config.toml
model = "image denoising model"
image_size = 40
crop_scale_min = 0.5
loss = "mse"
noise_std = 0.6
norm = "batchnorm"
blocks_per_level = 3
upsampling = "nearest_conv"
residual_init = "none"
lr = 0.0016
grad_clip = 0.5
steps = 25500
lr_schedule = "cosine"
warmup_steps = 1270
Rows from block 8 of a small image denoising model, named by matrix and row number. Rows with one number belong to one channel. Each number is 500 + 25 x the weight over its row's rms, rounded and kept within 0 to 999. All counts start at 0. Numbers have three digits each. After the name is the row's rms in percent of the matrix's.
After each channel's rows are labels from the 100 images, of 14848, where the channel reaches its highest value: "patch colour" is the nearest of a few named colours to the mean colour under the peak. Only what is clearly more common there than usual is listed. The data: telescope images of galaxies (Galaxy Zoo DECaLS).
# convs0: first 3x3 conv (model.decb.0.0.convs.0.weight, 96x192x3x3, each kernel summed), inputs 0-95
# convs1: second 3x3 conv (model.decb.0.0.convs.1.weight, 96x96x3x3, transposed, each kernel summed), outputs 0-95

convs0.80 081:471486437488467501493513523500470489497499500458453500439527514497507482490529497523488468472524523501472498547477515468480525456527503498506526490509517490510506409461515450501510494545489507515449533473462490453511560467512510504484478519525509517543522531535500496528466496497502477423
convs1.80 067:483532526503461507454470503479496534524490506503507521513494536470471514496522498525467506488497442503510523499493520513456489515508460532485455516514500520487504536496535508489515507499479445504473506497500485498498523475466548544519475477522466471468524434429522520508472522497489504520
patch colour: pink; grey

convs0.90 087:491476484499488467511489515491520466529490518515512476538492471556511544488515502413514473440524514511465488473512464465446465433525502511421449501518512499506460509501513506478503537484510466503511519518524495502498442419525501513507556506495526501444481513497519481487515493526493505525
convs1.90 066:538485532549528490489544479590461505530505502480490506479511506572556472515488510493509494514499493523546524486485495495462472499530485491553501477509517499492502506498459504488479496470507495505504527484516537501529468512502468506516485465506490518524494506528528451504501510505536459503
patch colour: grey

convs0.31 074:538488505521485519524515476543503504510523444434518491517486483498493523482490537454487496562474490466505556482482505464499427542512499497513498506463514526502471487506512475467481487534529492467514503516490493491536565436499484512528499455514494480454497467521496528473486485523524474482
convs1.31 072:437475453513495503492485486521535471531545483525456499480509489522488520501495489470514424532488529487469482514525500465538538490489486505506507472473486483506529515516521506491492505476445510460535462503492548520523518496443494499511500478470515487473506554523496490508498503502533484509
patch colour: pink; grey

convs0.51 104:476490493503530470525487482462489512517486496522445463488483508537521538515515507489515507415518515502489552528510509485510400412474503510518517539498548490493506511461516502503514506484500500490467512519489505468502432488491512492549402520524501495434496493496481536529517546497479515539
convs1.51 108:493528534519526521477478483526482523494467549521496509497491526514535536478528527524500520466456471516520526466483461505516477486513458516516492498513536474499500480460498522487519485543501446486513506552496462472516465477512488516470534504519494527515473556510527537535506517483473525527
patch colour: black

convs0.63 100:496487499457503468433459481517493481453435501482474484504502531520514517490473468502487521494490501465433486478507548451470462494477472468533495485531495497511489468497487495500493498478529460503440494510461517464475490470525478509487520491498493534432522475460524510513461501460455500535
convs1.63 086:490524487509502490501473509493489573511496499479508530544518498524510525476539512534484484486485482500537513496449479527521488523491488531507486563503465451490515517537514561504518454529521491540470519522488506490501512513544499495488509518504505531505458525473516526506474517441503494543
patch colour: brown

convs0.64 100:463433511517504506473479505498501514502473490472494389535502476516491501502533470455528482484483508497518522505495453468521500500481499468463482512497531517556497505447499492502516486573504492480488489516508523508486524505518513486536503525552474442476489507485492480501475494508487459507
convs1.64 063:500494500497505399496483482473523447490507492457484498505503498469445526529488518514473482509437476466528514500529494503515534491482499453498500518469438527486502495497504500508518499561483505515484495510474488531483571496502526508506491504487518482480521493472488488488494524471492482496
patch colour: grey; pink

convs0.19 118:500485523482492496514505505473513497439516558485479539495515461498495479442488515494476476524506543487470498503461537502530488492510486520510526515556522566485537491513513507512584489519550499558498556509510465488444507475518488519512479526482486550512491499476539487559541467504516474459
convs1.19 154:528519512530525542478479521477480534454481527485525505514511518529540523468527524522478517461490476511527514482481485516483484520536482545534474527537459477461491482475483520493506482527519487526475532511477490466479473470515473526492531522510480521513473472473513528519486487443472524538
patch colour: black

convs0.76 118:500492516485468506497508476516484500496497518544481509504472517534446524491488492508506520458536498490529446535542479492520501496460503474519471462547576527497503491507472522531485515511524527471465519498498510507499487504481500492462510479472501511520482424513500516497485504502505499477
convs1.76 112:546507501520518500458511516485488499478500502500483511541546514518510487481533489533403514503459499481533524503479482516492479494514496509507413501514557490545503459485485511483518507522503490513523467559460465493492466506511488523466506494516513497505490483467481502508475502507505510508
patch colour: grey

convs0.16 087:491484477471548473442477456504463538528454499548529487516482525551511470509514488496519505496471515484507478534475469500499521517519496481416458503485494515505499476488508508468502479563505484488475481491480499536515405447534497512513450546518484482462482499427528520477499546470459471531
convs1.16 076:528527531514503468485454468522478496518469504469539513499471481531510534512513481486477510571514496535506476501491499489481470523517497556557495503542477500516489481545493495455491526509513517488472520541476536513540447474464469491482505469506511533481466517513518515490494481528488504499
patch colour: white

convs0.53 106:535496431451467422496444502464481487511438481523528473506468496513527471488514494479455455480507512506462459497553486483489511494445491473495466539501474504490496549461487486503518502497470455543457404533483506505499475469509493442478408523497517513481536487537472467506512511486434481496
convs1.53 108:523515512519508495485471514493481515487470551479498492522479492491534531474509550512479477470508442568530521467488484549497490508538521527521467514511514518460488487498464497468505463513502468516478528531488504496492503480499493510511512519527488553512528427483534508537485470487494529494
patch colour: brown

convs0.1 122:488512451497504506489478487481462477531463460524468494486486487531568530525527517505482409465521509492486523475535461514492500502447490452514501556459541444513535500468525498479469490489462468463408469470499507466504513479512503442479469494502509500498543459559468483461462510497480505539
convs1.1 101:468476475474474508533532479539471519508504553514514462504448459507479500494470484502416480521545529508488449507499551506498511497533520474487494490484465492505529546521519475504479512497478516521510484478509520469501488517485520464528522488445503504502509515539473498480495485499536486502
patch colour: pink

convs0.2 102:537451505494516519475491475505482486484512510506494445481524509517467460487491487553495480480525517471498505509467451486505501501522481489506504525477513514449501499499495485493516422529544436509525502528511553536517497488506496486514526532549421412521483502499544523498491498508512530509
convs1.2 069:471502491507532435492542489517500474521517518497494494490506492522490520532502505509480495517459502460494515512523499494504510500491537449510500473491420510496525488502498480447519516506481488514503478496489479513479558524499500498499500535484460497483495502519493487483489386465523518485
patch colour: grey; pink

convs0.93 096:514514460491501520479521508511507474529522568483497528492470461492478510469511502479514504516487464482474476485485552517502515484547530500535526444581484522518482513518501529517522529478465480580481525461515535498515491480493496508500470477467511516519473552527540483514539497480508529477
convs1.93 140:532533473539513515503464517500468503515494443539514551509493520532544467502521495501517535479496479520526490476483488541463471532516475523500490527519548476488475463481470513515516476513528467526481533517491484460474458498534490545495507472519489530529504499482526486533465480480476499508
patch colour: black

convs0.25 119:499503517464523504511514500489422482503514514581482520493516504520472529519505515499473470544419489505533507510520476512489507474477506458512495448486508510502550477517511514469478502487515485471476437516501522491498464500479498471452497486475528506481501522583507526454464474491503505508
convs1.25 088:449482444504511496528520518486478484525491520475493500433440477468487499505461491495503536508500493484510517513526496545535506483475523506490524438506518498530548532457516497522520485472538511542516498486493502520526551520455495496469479487488497484495550505496488501482494524503539505499
patch colour: grey; pink

convs0.36 128:494506502527514585523586458448498496500568468497464510506484491458519507489492491493490501517460483504527526506491462484504480497499517501491496483454507456508490517530514512428468517501511532464527485468495497482507488504479489547499480472489501488455499499487509512481448485468603521545
convs1.36 198:489469476479480474521523474531531490521526473519478476472517479479478472522499473476511462522532528471492468520526522464519527486487518474474524479491495529525527521529525472520476524469431522480525482485549518522523526520462536490518477478467515487486529531525493469473524523514527479479
patch colour: white

convs0.4 093:510481484500513516524520440508491482493533486505515524511511517542506490497463495515502463479505501516503467493460473473501488494508494511492523416478508484506502500511536326487479501505498490480517499496502516439521510481501513512504547505508481494516493502509529527481490448493535500509
convs1.4 093:488477462444455467533510484534507447537491485505499478496519494492491494525469482440512489534511510494502491515494504489508517472493502483511519485543485503520549548520506483511475534473488540473507497480531507505529519522495530485516425484475507479475519536523479477475514510528552487478
patch colour: pink; grey

convs0.81 088:498496500486521537543514465500462556534535469475532532480500493506491483522495501487518512495540480505509489445501461526494497540511482476470553511476518466488478538501447507520469484505492504468510509474474500482488564490432501501449464483503496501472516481588482466458493499495524506398
convs1.81 075:494478498483490470478507483528514483507498485503487481485496463478472507539440498527484508535546500476462474552540479484551533486482530487506496460488491484475526510599542516501479531501476511474493508483491507519506535508482508488525497500484510476475511518541448506505517515510517527484
patch colour: pink; white

convs0.45 086:510477495520528514556535491464494518527548472498482460526494472536505525539497477522498496477514519466483506492477495521511508535521480457491516479463505489493486508497465499476490471555497546481491494500455528493473508372476473521529487547504507533503469505513448495482479468501559484482
convs1.45 086:472496471472483468517519482529512519514525489523484466499515484465461510526474477452508470525552527466497484514513519497539524443471525493504516505452516522512520517562516486522488521457482491503506473474524528525513539539483530482519477444483514464495523531526496485485519508514518484493
patch colour: pink; white

convs0.13 122:515487458515516563534567482490507424493572453523530503494491481474517552508491529515468516474531475531495510494490463493499512463476503527478461540444501459473486492547517508508447473503465480432486471493473536514513519497506515483483525518509530474498494462485526472443435502499587520515
convs1.13 193:467468478479475460529524477521514467529534465534483475486488472480462471528471475484493480522513535463460480524515525490511523478462531470469531476480494524519517524508522479521471518479494529479511463473529525528520521533477523472524476474476526472485528517520468473492521506521513478462
patch colour: pink

convs0.62 057:492505475493512484498500500475503471529502477457506491505488501510458453578511530500516465508501474474469509445526529464508508505501487500469502500488515475485485498515527508491470483521494456477451499503505490499486459498476492448516492507494480501454468457459514497497474490507495492437
convs1.62 080:519477467496550484524522522496516491514472475493485492507475515485494534507479521490459529507501516503530521510484485510550534528512504479530472470481534514487511504531485500477522490502529498509485500452469507488491553519518510511532463532488477515534540428483468523484540528572487485476
patch colour: white

convs0.14 104:496467493512521581487552515494471492451527478483550454563536522484479522495558518451504455523492523483517472485519516513528493544532511577489515527482524487544437497512462486504491524536503506492482480515551534508532485481484501505521524533509454493523453482513529532459500486490534426488
convs1.14 116:473486479476457419530524479506513476546513483528479464477501476475459499522482479477526507515525533475472487514518516478524534468467527482473538482481515530525524514509526487538480507472490505465515474470520506517534524489468507481523485482475519474494515534548479506486518542529507490493
patch colour: pink

convs0.54 101:498476498461487493474482459542467497494467511413469497498524530494500484508492503481537478492542496478456483478500521534446475475533460507472581502508507511495527510481477521479526479515493494496461497500469512441495585510496493478491520516519475495516483509514532472541454489502484470435
convs1.54 078:530514499514542516488469503519507515523483470468494514527475532461532525480523514550465475490487461553505457497514449477518459537482482501526452494485465460519500485481505534514504525521467494458498530514484480482498457474508539521511528526505508489503484487463503512533484516506455505522
patch colour: white; pink

convs0.55 081:464500488492498479515498457462453489512517512541548520476512497433413500510510515475509531468519478493479527470493469489492539501522529513498556512513530463492493460476515499525470514503514470473423524480511482445485471504456543464483482493524484511437479521529492498502495449547488479462
convs1.55 062:535468513481512514475499491531473511506475479526492528468489474520530476495525547510505550487477456545530490528509496496501493510554464512517528511470518522443496492464533500519479496509488462480496485505505506527495502467454516459474517508507535550461515456468523490502453485469511514492
patch colour: brown; grey

convs0.59 125:491503529457514453509471504496431524522473479493484452508515480504454517501464500497512460521494485500489519419514531492485481554460472506526461462501494515506497479475503514536488517496497434465531530517488505446489454497436491396508546465487506485514535455554507509504493484476471509498
convs1.59 109:561515529476507512476482517471481519514438539454514521467551497470523536499487518482509566484453483468550528481514455522461491522481506492519477474484498485472504465494493516484531489491502487491506520515461475525507526508528492497470510503521496493523509489458517453522496490502499513518
patch colour: grey

convs0.26 093:535561484535531517501495493502527494483515496509503498509508515477495529510471524521530516489505527486464516520502491521520505489547513432491462496483509497469461499515552459501481536494536534491515480502507457567473488462509492512493474551484449593508479499452511498486473516508519434498
convs1.26 104:450466460470447550538496490498532476509528483546463458499475473495516494486490483452470469496520511483453462520489534487535518490493535494477511495513489528514544532497528497520470488489496508477509461480527546514527488511467519475527486501476535471481508510541485514502523524507495500494
patch colour: pink

convs0.24 092:501506489456559497469483459529520493534455508456500534497488544500505537490491504496524491509523508539526492489488529519453520498462492501521497497472459460496471504469476488471491540487479520492487530491487485492498500489530504478475364478507517509545503468509500522508492556498472473433
convs1.24 056:480525490494500520477467494483441519515515491457426480486509524532534509488513520496487468480490475537496493493483499518476534518497493513468529496511504501518515514461505466508473530544484509475486500501487484530490465535485457442536495539506488486481497472519547448494453496482481459500
patch colour: white

convs0.34 100:495504458490500509482498494526538495513495512459496495465497498485470493486521485479486517485531493516505476515470538540481470483498511535529468486495494475490478486524488479480492518476478520505431485460489509527492548483536501539509398512529490483456467495504507467495494513487496508436
convs1.34 094:484487498491493497551486491505512487524464497496475497468447499461530517515491522485487485498512500542560513481522502501516547506509511509505517541495475529481490476519499535532528492467523539459550506474479500469519504492587537497478486491487497525536499510546512450506470507517480511513
patch colour: brown