Weights of a small image denoising model.
Model: 2.46M parameters, 40-pixel images, norm batchnorm, activation silu, widths [48, 96, 144].
Training: adamw at rate 0.0016, batches of 256.
Data: trained on telescope images of galaxies (Galaxy Zoo DECaLS), 44167 training examples.
Rows from block 8 of a small image denoising model, named by matrix and row number. Each number is 500 + 40 x the weight over its row's rms, rounded and kept within 0 to 999. All counts start at 0. Numbers have three digits each. After the name is the row's rms in percent of the matrix's.
After each channel's rows are labels from the 100 images, of 14848, where the channel reaches its highest value: "patch colour" is the nearest of a few named colours to the mean colour under the peak. Only what is clearly more common there than usual is listed. The data: telescope images of galaxies (Galaxy Zoo DECaLS).
# convs0: first 3x3 conv (model.decb.0.0.convs.0.weight, 96x192x3x3, each kernel summed), inputs 96-191

convs0.23 119:481481436455559532478495533563538522494564496488503505523529514512550500517542521506471504538453484529441514476454493533494482516494477472510477498521524510479495516464574497496488492479498484514529367487550588551520418495545493487532590517538459448478518513479576521520535531506538570505
patch colour: grey; pink

convs0.62 057:530480595526424505457524467516494486478486456528511551483532484478618488475565409465500489501551581540425508600515533520546459464561458487486503519469510493491534451432471412527553521524523469506465487520482490469572480520480496460496468508489449466485461587531456484546445493445501417481
patch colour: white

convs0.44 089:463480474496561487485464545535519537533520489487491465504484491534482473526451517478511451505472514506380483403517527491492489542497444491455441515511481442494540439489553505462517513464505453485501508475481529507486455518500476540499472516511474485529456486419450473510503495520497532481
patch colour: grey; pink

convs0.58 113:525499472516509541531529511632515508442606550479533532529491509544464541499482543507503483453501520471564500567515474475508552493480473491472523503569426569493517458504522584518462484441494499398510518466463471459521625515472484549477469470472553517461471516437403500502484514522446426472
patch colour: white

convs0.45 086:445512489459494513507527515471506549485461549485522481503526475508472530541495493474488456460485463483467514496466503482431491510502586481445526507492524483491555538479468509435496458515523492437497518472447503482450562458531538444480501473506407445568542436522478569550535531471521469485
patch colour: pink; white

convs0.16 087:483524476462504487505469501502480477497521504495474508504496494503502504491470560483526469454506514474444490532466481490539499454462467490469585584512545499510477502478470493510492510524500424488522498503425505524549566520453539491508520501530474518501519454528476494519450569492488474426
patch colour: white

convs0.70 109:508500519456517482493456510504509526543415501479464485529504514488514485489475463504471494505495455509462433500491545508538490527513482529487507488505506498518447488549510443497512490510502526508470483541505494541556424542486496527462494485544517507512512445516532494511539505506542468477
patch colour: grey

convs0.83 093:527472470441522494505478479483493526504538542518462505567512505434488483530471547506476519502549492497533504533550476491518471540471522502527536550508460536524481488522520512512470537493454521481528468491522465525495430523490546478495420526535492508490515529553504524507451517511507455520
patch colour: grey

convs0.75 091:568437524494510481468470466486538489522470517542499459476522475535473544441504469549506470517521484500514467455498516494533478532469485519445491526475552508507499474531454307507525508521551494561516508500454426520443574498450508483489481500567550459470562526499492461447407497494478520509
patch colour: grey

convs0.64 100:498488508481497517456445517453469497483479494516497473453516450495474583480483471456509490540521514533529534493490508497454511486459486528413519509451531509495516556547480359494543528504572454524486521477477498463492560563457469453421540512501574573547449455509463444506526469499534550498
patch colour: grey; pink

convs0.42 089:465470502460444525495477494497497477493411471514475503494499563527493511523542496475465522498433474440467515515535478494443455552515505513431510529477459497500511461497569484509557565482521507491535432487512549499491474497508504471488501442514526437550483537534557511458524499453543469463
patch colour: grey

convs0.85 100:551483514483512482521514484510493432531426500496502499473504471493473492469500485495488556486514545467518482527507472523528527512518548521509510519494509441523498437551523501495528459501479478437486518498504486485454552533453540462518499428569511506535482495537490501505449490532467412532
patch colour: pink; grey

convs0.92 104:494485542524506490498521500509497498462475489509542438494433473497453441485491495560492560433488500456536528536465523478448465513492536435512474512477518488510471392517492579479508566535514533463503487569527510545516531467474497494410514488540538529480551485559475475526453485513522441487
patch colour: grey; pink

convs0.34 100:463445439505491480472472476438470510500482460494635481445509430451487499468513433473481549513527514502380474556489505480499501514461450532573476583497450466430447521513513481503566488514461497507511513529481476487550388517448549456500505459531507502451523505455500476470430496491483465489
patch colour: brown

convs0.35 096:495463491515517438480516525529530509459453428505425499521480496547428490486502483473515458457440496506488497514495543441487459561521440535520488535545502505475523463469522568504511487459450508465481462488521493507495532453431519525521484502510472505460522574527483481465483508481450508479
patch colour: white; pink

convs0.57 096:501518442503483536464548493554503522495448522488490504504492546445533432512482518486470472438497487484487524495485492501502533514493539541516477471476532447448469532533525499547483532482489507517486473457543480473462527484495484484452397504488541553498506513474492486548501460537446542510
patch colour: grey; pink

convs0.21 116:501494526486492504519495449519493455464562505520522471524474458498479500412503508519506554460534486455542490497497520425439483497497431499420512587482554471479496475502475404525502498480489498459446490491516469535487544546476539457486528478483498531464556502553472525479481519488540424497
patch colour: grey; pink

convs0.82 093:495512469553524529452575573543481486435502535480497474520496499486484414456456508561488522377477452517475519517509483489457503504510552459509454543493530494511469401492507507470514495487510537456479489530466524553495522517549509489437459468537507515495607434493489575576532539507450389498
patch colour: pink; grey

convs0.22 127:502502493535335494473507479538491454438615510485493512498507520528493484529597513510535485489487502522457520506484479480498527561499484497526493486505534498470518533499522483550497487571507502517513457500514553502474491487524460494531473516479496509509510497475508491506502534484455552507
patch colour: white

convs0.6 116:493474481513488509526504521456508465473482499514543497465488429448525487478476482575496512417490518518513517504495525504491492469457555487529480515528557515514500455490489278551529491509443531484499492486482501503481503567520537346473495531461517523538536484512478510485499530513487446494
patch colour: grey

convs0.38 092:514495492486505508468491465525518495535377462480489452499478516516486482526509488480440480484499482480403459465507503512435460523526499481442524509477512507512473457491528433492537507565533451493487451492476477517447483469505557540493460493546508494498462477517517493477511517502547485452
patch colour: grey

convs0.25 119:481501534485478476525486518468499455486478498491509472490442527553498505418574599484496483465535450500520472436471381545512497525544488495511469480486531499530533494473439519494525505529437549471520437458474496525558490459478511532512486473506474518570469464466425507410541526505510509480
patch colour: grey; pink

convs0.29 098:391495510481502486633468475538527527446533522520494471502507419470483513494478500466544484547524509523502493536538528494513550506503536542528534492507508470479475558450519480473511512525519445450431503449472510457493516464548486476511550478534492483523429462543497470476408466519534501525
patch colour: pink; grey

convs0.52 100:520474503491480527546495561579531526486477485475492484539513499524424531547481566560439498525501501485427487529516450471557502555498487503455514422480499483481460481474499487528502501474511507483492477499462531550494507519560473493523479544413428527438571518465524469512461506526503526498
patch colour: grey

convs0.80 081:482496457516501506497529502495484509508478472495418507530503547443491451480493531488434480491546514544565447472419505507528558487574477468469446490495532476479457492543477475487478485458500510426478536509488499521381532447527521551490482488540524487492479487524479504517464511476548429524
patch colour: pink; grey

convs0.5 099:533527476452487564465554573507508475491466483501481485488459461472500457559487485491511510463540456472533518437519535462521479525509584504405485451492559505529470447556506552477540503486458522444503494529521407479439510516499429519500471461521521532550476476513497477497511444466504473457
patch colour: pink; white

convs0.2 102:450504470480496477475492519510508510454421486529511501504545549500509460478470485465492500451468497485554495508470522522344464507531498474474512528457532457526490432511529362512495533489535501492490511462490522524502492513463514588438493490512537534521538466552487486518546511484520472525
patch colour: grey; pink

convs0.37 108:525487510501485495489439491488549533552585508517478476566520483478539539546498532526469505505460421509514489473492475497508469537494470479507502484517473504518487527501479528505514491497500522522460467502463514532456512498469514510494504498495475462444506553363505492516444489506445478493
patch colour: grey

convs0.41 089:491481502518562444513517426555433500494607525447478524489496488505455481492473521503498444469562493485578498557447517540456553572491502538512472505434474523490523571518529539531489472474494519473506510524469503439500472426469485494507402508448507545471462472485513447480458544500476428482
patch colour: grey; pink

convs0.27 121:490500516496468531498497452508520485456420471495469457470455483577487480500539639459495403495469502485457446466509473570524476543501476501489492517522499519516498492515447523452512482528460489466471539471486524516460566523524513559522487456509499525552463440527506492474515523545534508484
patch colour: pink; grey

convs0.74 096:463491478506507537563546528599497482493489487520531496508523467525472514427509468492501507444510478494517493473507550489538482546480436456523473504484483535446476461519511466513518488474497522458466492532507497444535515510509489574499484471546502516435422514524521433474548526522527532501
patch colour: pink; white

convs0.32 104:473448483462535488468442526486469501437512467461487475463495483456419487506570481514525540435431414484594512503451435447453532533494469566540477621478499480446485556480469515482476533543501507464528513472484504481496494522446581438459449484473424518478439576455449486442500431558544518486
patch colour: grey

convs0.36 128:502486465529460485470508503507496535516469491487492489480483499513536516543440547512549543517477456513332498488522475505523502508515487487535501498483508534447473509479425534501516505511509483542504502504497524484561445505491518461506410465515526467477532521515531498529504482573502554521
patch colour: white

convs0.87 101:445521532514521529514512535526484480469346498467503499486472503516503505447506466507472516515498498477493492501482506459482493513473471490499447548479496490519510474514481500522503482479500501511496517492528474436488514472471556437513458491524572511522478493545497506474525495514523495516
patch colour: grey

convs0.18 116:490478511556578510474538481453491530562516479496466539520517523501511504524485451490489480510439503477505528471455510456513500515496488524556483475514481529534529493503507458470511503503466512536551470513561565506547450541470518425517539501535490494441510628501528493466532469518485507504
patch colour: white; grey

convs0.77 120:520487515537607463495488515508475482432464481466510537492543482546431468460442526472470511515427519508492451498490473506551488527557480523528483485502481527486451523503480508503507452441479467494459523486476484466452533441529483555535517537423509492496539485397497489498463492530507523455
patch colour: grey

convs0.30 078:545490500489506508511468486523465494502489439565504508479490537506538454485508507474547526496503433450512537544502555490467511515480496500533472552484438509484514463511471521480569524534478531451491474463442437454558463526457513528540471443463528472493444529467454525499501478463529466496
patch colour: white

convs0.40 078:516462423502521563498503539514439482495484463527443532491499450465438482504513489498496546479531524479551486480465548519518529500482485480481437489506469532521527490573495470514524494492492519466421466514508414489421496518526444463476488542535561539495425458508439531431497499484555450564
patch colour: pink; grey

convs0.31 074:536488498510491474476435481450512499528431451521477519474435466477451510543492503507458484561509527551484425479491532525466499435483539531460532444442546552500496509439494476487476548510519459463559516459454480510383506491458533510465496434440491549538436453498499478520500494465548469518
patch colour: pink; grey

convs0.66 104:508472476465494492518478535471463447517368462467610526496465510458483548513510511502474500457564486496526485500490495465439496489492452474515516528467486477474529490498511547516477507530498419487550507516519469463533536505477514436488530505546507478504458479500519489499430479553439534492
patch colour: grey

convs0.9 099:506500465594417510507519569587490554480582505489513485475504509484480514471547508470536552460477517518442495545452527479481463533522495446512577502471558461442538401480483576513523518502476410460470490477470480485511535519541485480518529429513522440483478505518470486544425527488488543462
patch colour: white

convs0.60 086:480533451527459474505506559531512475435478475474454512495477505589569524501476413512523510505469460502469533613507513469542495602494530477520535529518469539538529461495457520433533540488504529439517518548489527488605505536490479444502504470547551471454468482555521514490557490475547524471
patch colour: white

convs0.76 118:479465545508637535476452479467495535440478492484509559433459478507501463467308486495457523497509468478564492510497501479521541538472482559471491523480503507524527518523511451465545526350516517463486526462506505453503510525480517525503565469506502502494485591513446474449520521446533508470
patch colour: grey

convs0.19 118:475449538491475476477420518517495445518445534463511462436455521673489513437485466489492455483486481466519512467486498452513517488514474467513513503523488505474499533455456508501496491459493473498476512491507459501468500566528502470504482526516516503572478517490514545498498469505445527497
patch colour: black

convs0.13 122:506528454471532489447514497500518409524443508510497481482514529515493522498553533505471489486520511491559470497496509494508472466558485490538480479496485504483519558540524519543472489502497519535522453542529515497505453507464551531492529483535472509504544540482526512477529486503479546476
patch colour: pink

convs0.68 086:492538459535482531506532489564488531477574459500510506506539528498507420416502483507499508405513484539493523524493466491526538540508555473504453589520567484528481433498504413540554479497464534450480505462483499495483574513498500463391498503536518521421544513521502529468424494513474518508
patch colour: grey; pink

convs0.94 079:510560512480482523520452451554520446478516517566471474483505412511454560466512456504494531548509513497483487535522516490540462507502489504485522558456504483472513539551422481490493501500492487471615464494511475419507496518503508515538482541499557526483438478544491481421477481487511470429
patch colour: white; pink

convs0.46 105:485543457447544511509490489501483535518509520491487464523495477445526469521462564487498492534513493515540533457459539506513510496459469522484473473493511480521454495525552509429505505494481450477461511485505481490522530516512483519485478503506499513500508555458496490539496493539448491468
patch colour: grey

convs0.81 088:501495541461503482512520452513513501510532460515531475469457466508505488535536492495476494475489557561586517536477514482455486521519481431461494482528493456503442451521521489491557519488505511497500511483452481526481490466462520503493494424490502500602462416467452527473499493441483476526
patch colour: pink; white

convs0.0 096:496493584505497498469513513536517512502456445501522525523469474469549503496493467526479474524504487489438497457497451460484503512488493481467421515516436520501479531456481543473463500477525544511507511506530447485460470498441497529543470498482531500582484484507564481519566471494458474503
patch colour: grey

convs0.63 100:509497458489518460541490452456465512561598486512535449511496500443470525515545510518483522515458435505536495524481550459461508419447515488483508558490515458527515511499530423497504542532509541521463427488474497501448450476514576522506495493532483465499520515571493518480487494521584414468
patch colour: brown

convs0.91 082:505497529505496426592520470468523429483500550446468506463516552491519548439490471524519461512501519510422495561484482449554518552460493435470474542501480463496492486488500540510494471479462441479493485479479488498531555527486534537482556460472580524545465503475491441523415512524492446475
patch colour: white

convs0.26 093:484512488464471450587473502494481538464518513505493462483506429497522510498483506487451444520523506541480509543530486462510540449486513507476502527516498502451488513491503385497540484547528448526574492483487451477560493547499538521496528431589472514544465453490572522506497580567540514473
patch colour: pink

convs0.48 091:474494488484491487531497499478514557518429458481484486516463505484569509529527475506421481492519446471502507478463472505529483546505495477462513517502410530547475491505509419449487511499509510478495454474530522528483506535513547511501492445515515518532505593511521515497506465547533495472
patch colour: grey

convs0.65 138:505461506526449473509496511510502496451501501523517518504540519503472478449495189484490481539526516507451487439510530494525503521498517548491493489484475518486528490518574490536490488449485486494502488517509500503520541491445503376485497540472494519536520558471517482493501509442509514514
patch colour: white; pink

convs0.69 091:470520543477501477478565461554476498519544531508516472484507509473523515455524535494536521496482474427480543460513547506496551518529487579490448515443472500517489536494486445472543536500491486494503520493481476477478465525518454563449487523435500502451429496485467551458518469500525499526
patch colour: pink

convs0.79 081:495533481539485475495505502505535550503415465420463531497494518511533465496484526516455501478509468484454478490489516522517564549554502503510499512475534453500526462486548467459530484490564527464470469515493502471462514519476502519513461511583550534468500529546507462535514508570560499542
patch colour: white; pink

convs0.12 062:485539488537499524490485452472473487479530549495399543483553466582505482477439491536519502489506498532547487537471441508551481525466491475482490482465523477460504503539503542493498495490522524491467517497464511380453541522528521510516500432527501538539387522513511519490474509485507466470
patch colour: grey

convs0.4 093:482496505488483519505453443484507526453460448481533527459531539508522475463498448432443475487451537533487474528515497508454514473491549478477566458551543439531493481460489501482513546491555481483572482478513502521467523454505495434483532500503486500481542505537519474532502634534529470483
patch colour: pink; grey

convs0.89 082:531431496573481500460505555479489502498505477506500493505479532487517442504511512501527516486485453457496529504487475511489538483421503524511446577469522542525462422552497488533513499486454511496415505568502455472493507505474516463478466506514542492451484509494495520469466573489472539587
patch colour: white; pink

convs0.10 138:520512451557474489510495443429498517452555486511503554512550486517478514525506412506558499504517532525511573465490519490517506511536483499456453518500511492464455480492537462477527473510521493511509496507463478524442522482532462425486496500455449489444546541393467509503454490470524480496
patch colour: grey; pink

convs0.50 092:522490485507507557485431535486487488465409454518532389437484485521521467499520489499461466465512499488569505496461494456478495480512567452519489532528531501552487490497465506447472525492561478485483514487523498491476490433480527439543490525553457493483508477546517465507507480520504552509
patch colour: grey

convs0.49 088:479475526429452535496496470476525482490508467480569572472500509490464462556512514449497452493485524542501464554492499509440451476478527517459568576552531463506484507467540503488499537488530424507319466504478510512517551479487518493484553475443491513503506466555501435456521399509530448480
patch colour: white; pink

convs0.93 096:482464581542441577519476513527525440455361497512493490459483481562503493464488427472464534481501462490539486502484549413459499464490524505495515520482553467466552505447469547474500519487524506498469577497476482499500517548447496459451490489496554501524498462563470515474528492445525479519
patch colour: black

convs0.55 081:502466487509488527504535522501467477507438444500488555517487465509515501458506473464490434493480469517466491469484500539466532464491516414490433464442524537468441494479535434542522533562427488543510483488473511504442489467508468427494510479475481507551510454466501525458506513558508529503
patch colour: brown; grey

convs0.17 118:526446535482556507501500522486505487570433545491486519558493509478527510475475394511522501503418452527531446497521488499488510501506487469518461430501475487477569511479561561520454488559491514465509391476485494514501477469474525507478475508483454488543498484484525518507483476514493537525
patch colour: grey

convs0.86 117:443467448506453493523506529434493510492528547506416487521496498475480482471525578472497514538468553509289472428488533474516471449490524506422496472500474495507479403559507560515500544524463413505486517502526497519501567445513504530458471509525535515478488484505480509524434512517505458475
patch colour: white; pink

convs0.24 092:472537475533482486514495511447493536463559472476563500570490504510542514485462472501537588484499476499512506543487469516485488556466495489497536551481509459480574456481483538473550493478481488460494457524497561498539579462436494478505518450543585455478542501482483469521462506497537441469
patch colour: white

convs0.54 101:486521439568512493495540466481466461454612455464491502469520497466555517452477515496534520479470502537469505535477533472529483506527557423487498424495515486486493490519489503543476523478509474510549521503490532428462510460514515504478469459508514520455474525415446509521462462588512477512
patch colour: white; pink